config = dict(
    train_examples=88335,
    hidden_act='geglu',
    qk_norm=False,
    conv_stem=False,
    positions='sincos',
    am_softmax_scale=30,
    init='trunc_normal_002',
)
Rows from block 6 of a small image embedding model, named by matrix and row number. Rows with one number belong to one neuron. Each number is 500 + 40 x the weight over its row's rms, rounded and kept within 0 to 999. All counts start at 0. Numbers have three digits each.
After each neuron's rows are labels from the 100 images, of 14848, where the neuron reaches its largest size: "colour at peak" is the nearest of a few named colours to the mean colour under the peak. Only what is clearly more common there than usual is listed. The data: telescope images of galaxies (Galaxy Zoo DECaLS).
# gate: MLP gate (model.blocks.6.mlp.gate.weight, 512x192), inputs 128-191
# fc1: MLP up (model.blocks.6.mlp.fc1.weight, 512x192), inputs 128-191
# fc2: MLP down (model.blocks.6.mlp.fc2.weight, 192x512, transposed), outputs 128-191

gate.411:476573433548523445525507495569504542492495506500435496505520512528467462468505480482520490495552539567503533496537548482477563538517536493479519495500543547535496433508494474473512521537453488
fc1.411:484544524614540507509484529471514469496424447470490498525538497486437453517473484479487496441564527528492495505508563545502538562497526488474503596536504490607461493483549492480592475485534547
fc2.411:388511496519526500531484496544506559475447500626491514458504449520515523433451539531478500474466466467556476452511454515532527453430519487520502446538498522537458504544476457474543479522520520
colour at peak: pink

gate.19:400446483525494476434469494525404519499476489499461502490514477501477487500492439524466485609456455543442524512527635527461527563542505519493506478514521553475560527543543500489561474526380535
fc1.19:543503514530490507468561551475473586459487487574487487534516523484480504515535568504467439561480500499462492489592498557522476460461501496487575460465511468537515490529465494511474477506447497
fc2.19:514515549561548525545529505442453488478533502527480511498478493478516464491519506528486493509497502503602499507523506450451452412533508493515521542464565529547461492442429518456517465521425465
colour at peak: grey

gate.361:545525476452522470488484484534480537512535506498533498505524442408467548511500470486467491525458421503501436579512506521462539504467470488487449501500477497476487437477503498448507506509406504
fc1.361:493548511511481534494435437436478446462520464556525406491531523479541590537479447541518472532480571560503487495485459501548549511518443439563493466416460529444536503507571484429473543542485516
fc2.361:468482491501471541469499492485489496510574550467516533480467437471443401557486557441528448479502548494496462584485510532519546538530509554476502509492498469423553540475539464490475474514482461
colour at peak: brown

gate.464:501504487489530518482569497499490470478456514535524457521519486531492494558554478488494533509554527499490498520618493512496486485527548518507592585537584631498477519446528515510419482525436533
fc1.464:436525490481565480537466529615513502531523497493453504476500501508476473512472467504515521516468491535395503522532435516469432452476507519525504526498511545511544507558524503496547470546432566
fc2.464:426485470415489507513522465532444425508486500435512522509527522457488535460442525504469502500541448503482483495479447494487515466441485457459491516545487457549465506492554472522467450538475437
colour at peak: brown

gate.178:580489562489494499534528505498509522590506538459511520497505497489506530484515515496509527477479568518536574502681499490449491515508492441502571551512518552480562525464501494520456435548543510
fc1.178:577503560459516506465442438561518579469482501510498505509492488466478483469459501495549489461529458529524504467470476480469505510531492509495489465513455479454535500434527504485504503462564510
fc2.178:475524509493524480468488432486417517524469470498526503522493517526516464455456471483492517424524552504488512475566531483479488532523488534518492514581495433472467508511438500501429450445447481
colour at peak: grey

gate.354:500583521490500510414477533481463472473509465522482475516498495492446498582526493458520533540507513438622437510464589492497551406513521498496499544575542560602531396469422489499438573522461450
fc1.354:439513463529464479502457527533504422507509497502483483507510489540430506570468500534479475430546479486517557555398412491495507523444478530521462513522522558472557542481493493513435463388500498
fc2.354:497520499459463483512495562554489522604485526406495479485514517503464495452520489465511478535514478537501480466485545548521427505446485506498497520482526430521491517535424496502538464465496436
colour at peak: brown; grey

gate.302:555463534516506500531513479518470601474599543513550495489487499492492484488456510441469519573488420552507503497497456552475538401508479499506520452470496577519558493407491493510389537546483452
fc1.302:505473456505522493467474474485474490550496421476487515535508519554466511442472515503538494483457541487430432472528504481448438448449505514513440463447503383448499549459471507525567495528474531
fc2.302:562435525548535568433526552496480516571541461497527473487501510606532492466500504493474462527516504518594480599476535552463478521505493497470512487492494481507540476575525493515478497468470497
colour at peak: brown

gate.402:564500634494470454478530528543525519566461544451520515505510525454490513495478511486500516497527579480570466485516441562482545502533514563499439571528500493512450484548452478511471480487548537
fc1.402:500495516460526516522588540575472555558453550501537515512525520501477521488482519462506475515412457485503476533607475543466594509521533477487540438484499526439483521542466507496490504509548449
fc2.402:489463594516568510464487533480462604601411492567493505496517479479546508525546546496494576507530464403549543483544487490486476540513491487526575537566527571507565514487450506451478535571519494
colour at peak: grey; pink

gate.315:521507498450527482489574467523539511556436495420495478510524505482574510496532442470536533483533538581529557470458459488437527470544415539480501499523513519564471492489477498527547516506459494
fc1.315:468444463479439519405532543509452488470514537515524508483502514518421517458565455507483444546476470429539458483542538532506405482488561443517502514514609555522539535548571507502521442589457488
fc2.315:516458482497581521489459587524488531591506542533501496498490510507441497513549482508518517462523502462500572456624512496483590528545566501538532565532574555483538577507464510535513477441534466
colour at peak: grey

gate.208:526507572531444508486554457472446505380424568391469505470512480495498484482508465509466516492480486470569502526453502452501506411546506516501502482517428466470558575435516503510542412534475507
fc1.208:538412409452541511455507481443499552441439548537514519514523504497479538487539490490512473567536540459526519551545445512515421429453518491483409521487501454462484536505525503506587441489561540
fc2.208:505517523480527518469417526377479480476507510501503504500515485482510497486544537443502556583573591506511494525560600527519473519448433502509523527489510497550505467494506509530531494401463496
colour at peak: brown; grey

gate.500:540559490430515496541598507536522452494436511494493476531478509513559504451450472484546515489514572576534544482401537537434470478466436499483482520564579444488510456518475497488472457486432491
fc1.500:420421555526495491484560467467481549568522544458509528487494501450530537551497505464488536500517429514505534492558419502456506525557471478514530475439443489540484575497502494537508455591552494
fc2.500:511511530494442515440459484523560420468518498469483489485511498526496482492468526523477461504486483504525523498450457488516457436469437464464387479422472488512467472450555504527484452480506486
colour at peak: brown

gate.296:448391504411473488500416460520499559486511495464496496495478473499503494459541511528512497537440494531432552527507457496495511499444511502468517514504444454445475502519509486510537425489391523
fc1.296:456401621510458518492529502478481535497446501463476504486478498468547531518547499548476527464494510416528551460412518532556545535440404448491506451559454494437471575479489485519392519539579425
fc2.296:558444522447539496514510490535447488529497521490497504495482485467502502530595478570467560445531499366606528482451471512465518527462522494495491551570508462511524483471481508513425506478602502
colour at peak: grey

gate.322:486490572431500487440460504612509527534504530461489479499488491509506498466522527448470482487512482525498436514489565492535606604526507504475519530443486500489523516552533490518556422505520524
fc1.322:522524428463534504442513522582529556463475485503521464528482484490478496442526455472486392552515524469408504492573533523517507506497466482501551520502569534530476436476524501487514442512494540
fc2.322:482547482522494506550459487426413522473511480528506501533483492502466487430550480477481429563572536526527490471566619488505499540480497546448543509500523440500526500554537515511569548438440468
colour at peak: brown

gate.181:461550528507453508506425494483470487506572478577490526485514516527464493441377507505509445437492481476408546487514534518552522585501586498487488446517490557466531567476526512473566529518518487
fc1.181:499545471491485517528492469587457438480540497484504523486499487514466521616478467555538513521526565567426421539519405470512520422591571480521488506532517431501477520534476505513459537457466516
fc2.181:464468402504494475464444482497476450458577512417480483498527492519537489516415507517486474555481561524464429515469555477485477538476472517528502464495471534490530487437538471497506515516447452
colour at peak: grey

gate.130:505532555603468487537479491499567561527464522450540502511501486515450466497423539460499431471569531474523614495583584542466461528537561493534465542536484453558471551483515489502508457546537573
fc1.130:508485507573551478504471544506500526469502504587509483514478492479540520534481480499494542600540567565503471520540550481509448454472438544532596455459538507542521459503523489511533469541477518
fc2.130:540573433595506520501542535553528487415507517527534493469508519537568518520461526528484464467495520496545450496476418505497518447547493476457436482442504480544448443503562479500401485541533476
colour at peak: grey

gate.168:495488471466497490533470531540528491534523484414506495525502493520480495561512500482426460488456564531465547516534518522481540598546570443514506549572556619529463498535498489481548476544489548
fc1.168:433511453593410510533443480506505568508513532543483490476468487477469488558459518459458575500538530493480545534526525469559523503576550453513472484482504448520500562482514490521552489555621567
fc2.168:510460409490478501546457532546487513574517483507490493541511510507424466460479468437484539495481511484474587496591504463487548534472490501484437470516512538507521499453464505532583422497561510
colour at peak: pink; grey

gate.23:491512462577474498460482499545456472487524544499502541558533429422390505511517585492572434524518483530450488533509513556561555520517520517516506521473501523538488490416535460523493523528481473
fc1.23:552525603438500511509483528572460560560449456481511498527512518530546507520543500535455475502445429523565505485472451492482463495469435482503537492497528514467509471413520501509497517410450434
fc2.23:499479561415516522507527546528450513550453519493536512507495517480473519421518513523502486491486462491529501460539556511497554542486532525517568524526562466516493517495481471511462430453472485
colour at peak: brown

gate.508:535438516534517497500546497520509529529489495472509486514497518516511479481517465464468540496480500522426467548485490512498516556510548493536536534488483483525386498561450495483568446515485481
fc1.508:484508402472544487453479448640478482466514480490516508502517528525532514453429493517471407434499535502485438530469490511510437453539431475513625472490534461500453469442561495498460475470463489
fc2.508:515537412597469513459480516518563422552488474495499495471486480483486482537521525492486448520550498597561486517520458459548499491536553490546443457453461429522500561486536487508583483550507568
colour at peak: brown