config.toml
arch = "vit"
horizontal_flip = true
positions = "sincos"
am_softmax_margin = 0.1
init = "trunc_normal_002"
optimizer = "adam_atan2"
lr = 0.001
beta1 = 0.9
epochs = 36.8
lr_schedule = "linear"
weight_decay = 0.09
Rows from block 5 of a small image embedding model, named by matrix and row number. Rows with one number belong to one neuron. Each number is 500 + 50 x the weight over its row's rms, rounded and kept within 0 to 999. All counts start at 0. Numbers have three digits each.
After each neuron's rows are labels from the 100 images, of 14848, where the neuron reaches its largest size: "top examples" is what is common among them. Only what is clearly more common there than usual is listed. The data: telescope images of galaxies (Galaxy Zoo DECaLS).
# gate: MLP gate (model.blocks.5.mlp.gate.weight, 512x192), inputs 128-191
# fc1: MLP up (model.blocks.5.mlp.fc1.weight, 512x192), inputs 128-191
# fc2: MLP down (model.blocks.5.mlp.fc2.weight, 192x512, transposed), outputs 128-191

gate.478:528508516502493495492480398535491461453462521538526520486475462496443500444513479452444482463603500541492575484469427487433525552613461530460550601466525550524506490558449492510538398506564463
fc1.478:359539499573462486493540437502568500426409467512549493488474493515514514515552468479454504511496527588486554490443471507447538404550475485532437512496502464446470515460554482509478533508583548
fc2.478:440445530525479516468420551475478512493423457444462482518498448498467524511502475491497530431598415513587552434498438468485575533397469544525532490590368529537508552606470523530433548487546423
top examples: roundness: cigar-shaped; edge-on disk: yes

gate.106:434420444614488475500487457469573532441489455492525495488511504516455514495482527535512468472475523586551512509625480559482443541523526485539453536545472514514545460621469514498441531619489648
fc1.106:475489447558453505507356494507483438581476464499489535502509467490587462619569555546485552481449518416523545470478429515507478627448488484545387558428541485480534486448515498483620501476445552
fc2.106:466515455511553483529446507576497464448499536525492451532547504563452494509489484447448491543426543450454513543483478502521554479441507511510531438539485479452535508488491460532502404584536602
top examples: roundness: cigar-shaped

gate.414:468553415479441533530340489507448552429540568505514472478483471494496491599623552474555480445560531490541450541432489490505497446578459512509486507478602482520561527508539505509486435472430419
fc1.414:455460444535501504473527484363502577502586499496522481465540524565482496499491440484464514486553391497529576484406542493446541437506567469507471501561533553445461481439515520483534551642569400
fc2.414:547594524452507471452561518555530473486548469447487485543523526405460530446503510545518500564508488535519499436617583474518588597512549476466556504483543486518533530511518523496539488596482503
top examples: roundness: cigar-shaped; edge-on disk: yes

gate.140:433418513546526514542520528487466575574458482433438528499475495527451477485458566423466447514521576547479548513537587524515464566498489483485464479464482488504524513496538502481507544523512588
fc1.140:479535456475482491499522443469487532471516458615533485502495552503492516534448575568500476540435529494372431526508502573499410468445536477517519524543497565516498518625507486491468547470514500
fc2.140:402575483410511499421419530529496364396532504576518515517481482482400485603528476571501519466478492595512513374434524476438561509436563510517459544590504500522509434567478472502479536474503438
top examples: roundness: in between

gate.464:512520482519478470512502552524436510570581574488503479533531476488558472537479465521511513481394426431481402481526556457402551454439471526494519512478504428412544490564429479482535467416423477
fc1.464:638546485579549485446622480686556466555567504496527514499515510481444504489428480484484494500492536582402526482529454503468542453501543532552489520485404482570537557632556488508580455516495517
fc2.464:512515469459490502538359420530450395584531524464494533459479449431472474610520579569509526552433468460507462527415435497477541435419481510478435528521521521420511473541509468468538546468430420
top examples: edge-on disk: no

gate.294:479492546512461478451480403445546428528529523453557512491496482480422483537535463485500525428647520418573540457565514501485521558528543489510609509566437572437525586372513495524471465605506463
fc1.294:476500507486510484429465461444534555480515492399499486516494506484549493465549529503486500497529501585507552480592517460502587508483466545530468484461573500593433318522455499499477469628569502
fc2.294:515503599484425474488632473484546530471469488522515516503506491535557499464531552453483518465528570472503630498639601502511523515588500512514597490539538580571436562471502481585443450507515567
top examples: spiral arms: yes

gate.393:515463527423516507569521469379439475498491475481533521467512509529543520429534529402482532435500503504582583485494384508512534424458579445478538517453548418420515551405491480488522460408436544
fc1.393:485486524583523514469421530636492527581604498451545507485488497483435475457506478561434508459506499604517501536447371497574471541426529421551509539402506345438478559505510525488502452544474450
fc2.393:573554408499487483512623417586536536492531468462590496463459499481468508481481526498537487480480464423512524429618400463514444426594564521482541533471467447489514448538485458495526447524606530
top examples: spiral arms: yes

gate.471:451425554466530618481540473548436547500471564447425478458492410431532517496527607575586548521448496519457489523489461617568536524511454552569532516446535441483495510561561341484538534469470515
fc1.471:475436490460517540518504483562507531555479510501404424521503391417506557481507577569523579434456525503505456432466447598499536540492492501499511560434506455440456560516497478487609649432448532
fc2.471:450507421472445525525405383493491435463406528590496492506538511459575492562532570510501597491530533556456552543476483512507486462470475532492444561533490490463398467462457447591417479488449572
top examples: roundness: round

gate.193:482558549563518502501495530576564592483574550428539529501481494463484499446500413508472456548547459381563425511411501458448447481525541505538465531479498662422502528433505513504460451434505531
fc1.193:574454545528486513504570418570577519505540539461526466474511521465476468621582528559536472512561450578516525557515477522550494499581512477504503476515481551428516569463551502478439494454455554
fc2.193:521488515470412506495623575555529489429556446365481504503476528451489488471491488494444472477447506538524443497535471546528490447556527529479360504546430408548556465567545497493551515587529552
top examples: roundness: cigar-shaped

gate.375:500526494537525502514545443553545535528592491523520561621606472472424578382406480460412395505448447485481436551508537539469532554487551482468514432457475475513505467537449442340560510464574539
fc1.375:477531485659476469500537443531567489467519485528516515493500505525513515537457548485486496485514423498450431516325489481526530415526561509479522493519393526482523513451528501471438561480554571
fc2.375:466536443444490509621453423485511454441493577517483504581509518445440477431480496534516484489511459460555461521560444480490509441418473475507454470515530458436531500531478476452540479469323586
top examples: roundness: cigar-shaped; edge-on disk: yes

gate.449:443435545512529529494498469520578453498464573462522545467518478447376511435470518521552494499514533480543617604514530503582528519507524491520446569467551496486539566524586504487563403567617479
fc1.449:485440486452615526499495481511490498549440583481597470444457455467574457533522456591567521512504514484436514453502452520460475511425410451559451466433440393457538495479459515509511517460516450
fc2.449:475483467569545477481446494498481576509518512497449570494508482527482471506437564450513407567453448532453470405490550500529418534455473547446410409439483380506431442573431426494604444438460550
top examples: roundness: cigar-shaped

gate.153:412538437427456507566509546532483625531596454572473533559561504539508533441527516540491542448463441430472483507444448503523387564528533509498542472469516498491524572482457506508504487576453376
fc1.153:588564628549502486476470437466597496411563539551500509494516494549511488475493470471492518422481533549599471516369509478446469417539565530510495527460468465472519500468491507504419503572477590
fc2.153:443499532573432519502539547494556449545580495546528488466493526491478454387551476369484552443477521481679537512471443486541411406485447532512499509398506544555498495541481541464431510565515397
top examples: shape: star or artifact

gate.259:487461412465570486450479585422472532466493422454498494532518506474550476440491500468502456519489544531564599522480550555452480522439491470519427501478551454554577515406476510467548490509428546
fc1.259:571515528507545514489497502536548567379529468614517495527517495502473480459455471431520525591483521531435477480549571533492427577482483515521633587415503580502525523478466499495444517576522491
fc2.259:566512611534502517517531462451424561586439536491478530495461529512512558462483552619485540516506474380567456518483466540448391555476456495493497477524431491526453533521460498562476556489538421
top examples: shape: star or artifact

gate.311:532504512360439484548598375501394469522390515520509491491498462480512462437550513527524583551522540525474499495569645519484516537352514483460612548500465603512478475594451478481454531467397518
fc1.311:486527506568433486550536557484492423525491495605526503504497504504477514649527583544464487452491463515569543500592448491590601476584512507478528512517492557500516485608555501484483440580640527
fc2.311:491560412535477508524485491480471456547532462592420469481507500461469510627494493476487572465496528589431545488510452516522501584441480512485604465432517525536558514446431497455514434539478500
top examples: shape: star or artifact

gate.346:545452408423473510518468332613404560451399469540503492535502485419481487512520538419525499532431485571481524546540481518575524539554431509547528506464541578450495481570551497509524448463518465
fc1.346:518470429486515541436455498488505451558553598604543498496535483471412472537489554396463413530582448558405541485506541506523486554536437510504517510467590440527493493589498515497520486631465566
fc2.346:421469457496498525519535501599521455496491496581499553492512510424393484473506506465451457382437410484472535505584556496556437622436510472462418514576515403500499472599578528446550545469399483
top examples: roundness: cigar-shaped

gate.322:517458466411536510515489521582455521537515536574508473500512498506549553399447482464482530497542531463450501454614466492484478527528495509486502557488522425542447504555582496523463431542400429
fc1.322:501580471502494473550372527561468515517535436458473507482497511525537492555527526496525404417483542495547402532434413476535412531504565505502439439531531491450510496400418490504547464473623562
fc2.322:446433597511525484467323417535497519491505461429523500494514498425436504613478516439532495535425446474483508473414369528533477495501539530532399436468514572572492430429452492490505502524429537
top examples: roundness: cigar-shaped

gate.487:537504570479501510441452544551583515530524512426439507496510514513410486474481500503453487403603535583557550504459575494418545586508520534514539512509527397549566635514535506475494517535575587
fc1.487:553596448455494503479520574408571524467439543521518538446488484501551476498507521485530556413463489482565477547612544544417536495480369551560490548515529601475530523589445505450542467436483479
fc2.487:543469496488492463485582470416461448499470515499527521458467464589450477485423532427467503434487518604455505448465548551512527644452590581522551557661490569417504500517509465503506415497481454
top examples: spiral arms: yes

gate.258:557481554568534468480531471480571535476530557506495531531594455498451500474444508475540451550526501530579564530568597587502572610573510587426517474430500501539549541493550386518510488528549579
fc1.258:477562552518504530469527464437418442467426508583441497506506501496560474506540544512482523496537468428478503506475486584556494490425425494513546579499506480466413503380493502473498600356473526
fc2.258:455522541608579515359504527367510439510525458532442532511480490507468467457433447568523529556470498418458547548582436458474488401383539535520517555434498592514552470416556559471513543454572448
top examples: roundness: round; edge-on disk: yes

gate.376:490529551446564523490490498520544474537501570504460481472507506605522449534561473515392493542455466470487476515489447515514443491465436479500495476593488509519494443533521506517465511344486511
fc1.376:499410467598476476577424476513446576482501398519508532524514486440457494515474478444536505491471489505401536461602508521439439591561485467472406510453488474498489479560433486482543588501456516
fc2.376:462539464453412499483468422509456455478529512539539509555481563538498492624549557530501553414508558553391529536518520536517526504381531520523497591520533492482495485419527492465455485531361513
top examples: edge-on disk: no; spiral arms: yes

gate.146:443399561454429469500487434431433487486391489438507480527477517464512521623581525459467497395510554540449457471474469493482549579449543504447405520553572572495451563477471491512407491443316502
fc1.146:450452523537494495477517511468439635433567502521534472503504502497513540416420541435489529559495454450399509516540586484523681534535549493475441513482494434452497533532476490535439471558469485
fc2.146:458539518498443477508585480546514464412569456474487537486518503483546464564452538455541469480495490543483494503523502553489485533487592464552479551519584550433466531538476476517444491488383471
top examples: shape: featured or disk; edge-on disk: no; spiral arms: yes

gate.389:456503519489524520481508492365526435422463502522520533496483477502541522489508467478508486511470479436419507453493458467454470545480468435555545494452516508533414490371463505506411566582480470
fc1.389:428461543518449498505552425554526570423422484514508474456502468517465481572454522554517645461480516543485487555513509479550550394460436471513424535617450478506473507416563494508418623495534523
fc2.389:503403509415501512492593499440568532545570502505520488503455548578497544462469561448563526470407473531542553540487389536536533508565565487519506535573530576452494488457496510529501441429657548
top examples: edge-on disk: yes

gate.438:480544599542551446512470518446532508539483476506379500572556486490493480472435463477522503589499516526565482540505623567493449463448456473490588564494522497624533466497514494487463479494560502
fc1.438:523419511518468503441523589527437512562479495444597497420471517592606544471513551531532550448434495478439536451520467491589538525477533549573358449420479394372476497542524498499555558444500504
fc2.438:501497631517402507512527519481470431412484495517540479451450515541581454594582561537441522480541606488481468529454583482520521568512479473433529547559598522503553477496622481514481504468481515
top examples: shape: star or artifact

gate.27:546505505535456525459478500501422564531542441483502478562498484497396480478383516504531536520550597468436460461531539498509501585460532515484687548531408518589558567458502501483544513557593602
fc1.27:359493494541544492539477514467424393498542491559464526450508517494492508578453452534521471519506537578491394602450452512547447423568550552471439472593539475443533441461564502501472513472510517
fc2.27:475524554445560549445364436442487453473356484424519469529500477553471506511597528484517454478427495478435564490456429455557538406498462470498567518524566576529470481501536546480418520558554447
top examples: spiral arms: yes

gate.281:630554393445480484466541442480517576483512516577489484470503499478528512506494494440443467504471451415521563536524469498501521594450490444478488487537529439554498584425486485516581443537491482
fc1.281:430523583407490518578412592565489515487601546446510482506484526417486512561505518478537488575453498658545433538529580508524474547588596515520510500486519495525454406563546488507498559484462427
fc2.281:393543441582530500508466379485498441536563505466521508500497474572511489524452485631536478517479512399540430496455433480572528553505526476506433485542533502374514595505529516513516482409501494
top examples: spiral arms: yes

gate.475:465504482388544496437608331445557453475426541424473520515483537540556504440465512449463388534455430492539565511377396548430535437474483513475480498576560388544464496507514497491487469567540479
fc1.475:432550482505519509422613440555458498524503485402517471512525516496488480483544552488488393505591509462603488493531471542546522651540526484506488569541543515581540508586480491501600476554599640
fc2.475:453562373477464514463433385473452393510456530482515511467442486532470523576490515440450472530530496581538513437455450495521524478504513552539502482496493532512421442448492523542488482557572549
top examples: edge-on disk: yes; roundness: cigar-shaped

gate.109:457519394499534517416488478577462407597546490459478440504542502460483448446447459538523454476422539508567598522421569449391496483532508517523472520419543379434570558422491503509606560545443581
fc1.109:622517409512577526478521598515534562563425500490508526448506518557516524596471518486497450512540494522448512543581594506473509460472456494557554487535501531528539459483492517504467464634396449
fc2.109:524577464421474514526540482556431509467484548539482465491533488476513472566423465432473537546597460510483560590443447495443488469477485521553479541528427501560440519530493473513444438416456394
top examples: spiral arms: yes

gate.232:550583460538509521463374510498446492439592493582513481516489508504489495487417499498483467595531560474393569456426516512430492537490515493500508419449550462497599413506438500519506514575500552
fc1.232:507498568526554519485510477587594596446595576542486538518510475549353472446437499522510477558562524590450482435424504490459530584592542487525461533497478594535553477443560509507553452500570541
fc2.232:610502447489614479524584590599591560457339459432512473475535493503358512473494551514525520541566549539501466480534499501520567454478584537521526575579514485583482481566528465498541558506521622
top examples: roundness: cigar-shaped

gate.314:426509486444573515481463584449519575442591572435520490514469499592533489497499473492554498526483536632517642493541534485447393490443506451484414436574561472525521498535453492477517483519419538
fc1.314:593558520613516478423554582440622600597593513468505498507521532460543514434404401496421440543519501663562475538424483435452477406482422476495543509509559447514547469577560500492437500593525475
fc2.314:558470621587454487649429544653431589500591551551510466486506530478521490604473613496530476465450461496528526461558563480506505569511497522479428479441490426555493416630567511532561576577562496
top examples: roundness: cigar-shaped

gate.129:544494550491521494475609503554508515546523511478533511514530410444450576453453487512509470510567470600521568603481519589517573547552513557481570450464533443463628542560498487475534471503553498
fc1.129:460482500486510506462484511527543425429447469435502530529519492455557489519547522499480503513489582584538566515521549513516561489483472515498534494553454482436449529461536497507413584583527642
fc2.129:543432579482403499487450507420557556512543505473477503542513471450442498331435508537516502566576489460555491553463433507531635477520552551476517509554574440518492553463476489489486518473536454
top examples: roundness: cigar-shaped; edge-on disk: yes

gate.222:476562601455517512484627531475478502534540516517494518503524456522514468433441472506548598447470479517561490467572439473447492494530577460486464506508450454479478491495482496500458566473476543
fc1.222:451501467596443471528575519556505545429536518563454528480507514529567497503565550379468540559472489545465462547448466536461559440564552469491523487474517422536517591594436511483501526488458549
fc2.222:529472541571414494473451406478466451467506435553468535547491516508519485406509476487504465526471477435494499409333540539508616572504519528525443476503494574477582509429505477470592485491522548
top examples: shape: featured or disk; edge-on disk: yes; roundness: cigar-shaped

gate.370:498456416567516496517449638464502439490481487452478487525478525487422547512482541466473461553549450525500510464538533495497448520482544496486522437421402400548445510492430491532469612450549553
fc1.370:468499343509505485550476513424536360433498536548482485476504498497444503548515520533506445462540565475509481548596475551576526570495499513492492415510517518423534517447591498508448547511543542
fc2.370:502504452527528516561405467514509495429473505527495532520514476551507522518515529531540537488525502507446518482505535516474479409516457434492462548496548406533460568610532529542529469490623580
top examples: shape: star or artifact

gate.121:509497523538476503439523511444562497473598534427466566480620430543386492435481514435529391528549526527559512551480532550479525531567525586435551509456511471510531498475548385463494427485495547
fc1.121:538419524456569521460490525639438631595535555492460482516458535496467545542442481541512503452414463478482495503513449509429554488491507506506506496485460503603516579610549488452513547430513422
fc2.121:524421533402492526532478665417508516534538484414485475519484530562527517387440443458500519472538517481588596435535527450432561465391565565530515436486515468540494574500395519457540449517483485
top examples: roundness: round

gate.229:539431586521542491372540443550621507383460489588511504504511483510460473412451497460515510487528461531450579469511425480513593430483519524493459542589490514507436479512511494502450527577546519
fc1.229:515504522592529510593389604479474541598480500568502473531494502533462516575507466555474568458468522486492455469529451489503386539459599513505437498504491469571531490607530508513587494423554629
fc2.229:540563549479483512451411528555478476574626534577485512553461493518491504471513493489495488493411479560520503472506469490435470639536543450488530519473476501564468500576539567536606514461501555
top examples: roundness: in between

gate.396:501471598506523506547507556422543564462492540452489505489487505445498521543445429501530606426541469459615532538519574489445409511492552537475505622500580457600538483469429482513559457493409496
fc1.396:447476380514473497393407445504376542491475480519464513478505522498592477470555519548491487575502562473507535531540452544507412543501466463458476454489495561621472570502479507464528515584440506
fc2.396:619459465466568513509445491541506477440431500496546494513507471529418461559517507493574472441436431585494553517631462489477454479443522509458524490431503548568462479590484499455448496470353352
top examples: roundness: in between

gate.262:573524450571491488573479619500521628477639456579501529524503482501403490531479518485486570481486511536499461480488546544440542546628506491539425471528526552490476436496533489497483509526498490
fc1.262:458442549471516501521464451436460463519436488433533503493501472493571500486483432522456564389540524482546502515434428544548569510516554554506449622486493572467444499584531489524515585484448621
fc2.262:564529541464477571567497471590512542497525539456561497521474444519566539496489466500539471528381507495534436438544528415519581570524567473478511482426464547489482515515481504481491565473582569
top examples: shape: star or artifact

gate.408:459595556486480459594492474461386468488571497594498477561521480484511528617535493520524550433482543508600408442584536531570419478419454414438548453482518416505521441485556491500521562492430570
fc1.408:546563509371453503392568514342451504495469503521498510490496512514456482487482445526516505430474554529486541442558428513522548528365422502528609523460466512490471483551491467513550465483644508
fc2.408:427531461522480517467415531437385547371437522485515500508538489433483525433528508584491560483469519552389480560481500507484424425442529473479499511444499488529471511523502508463473509472483490
top examples: shape: star or artifact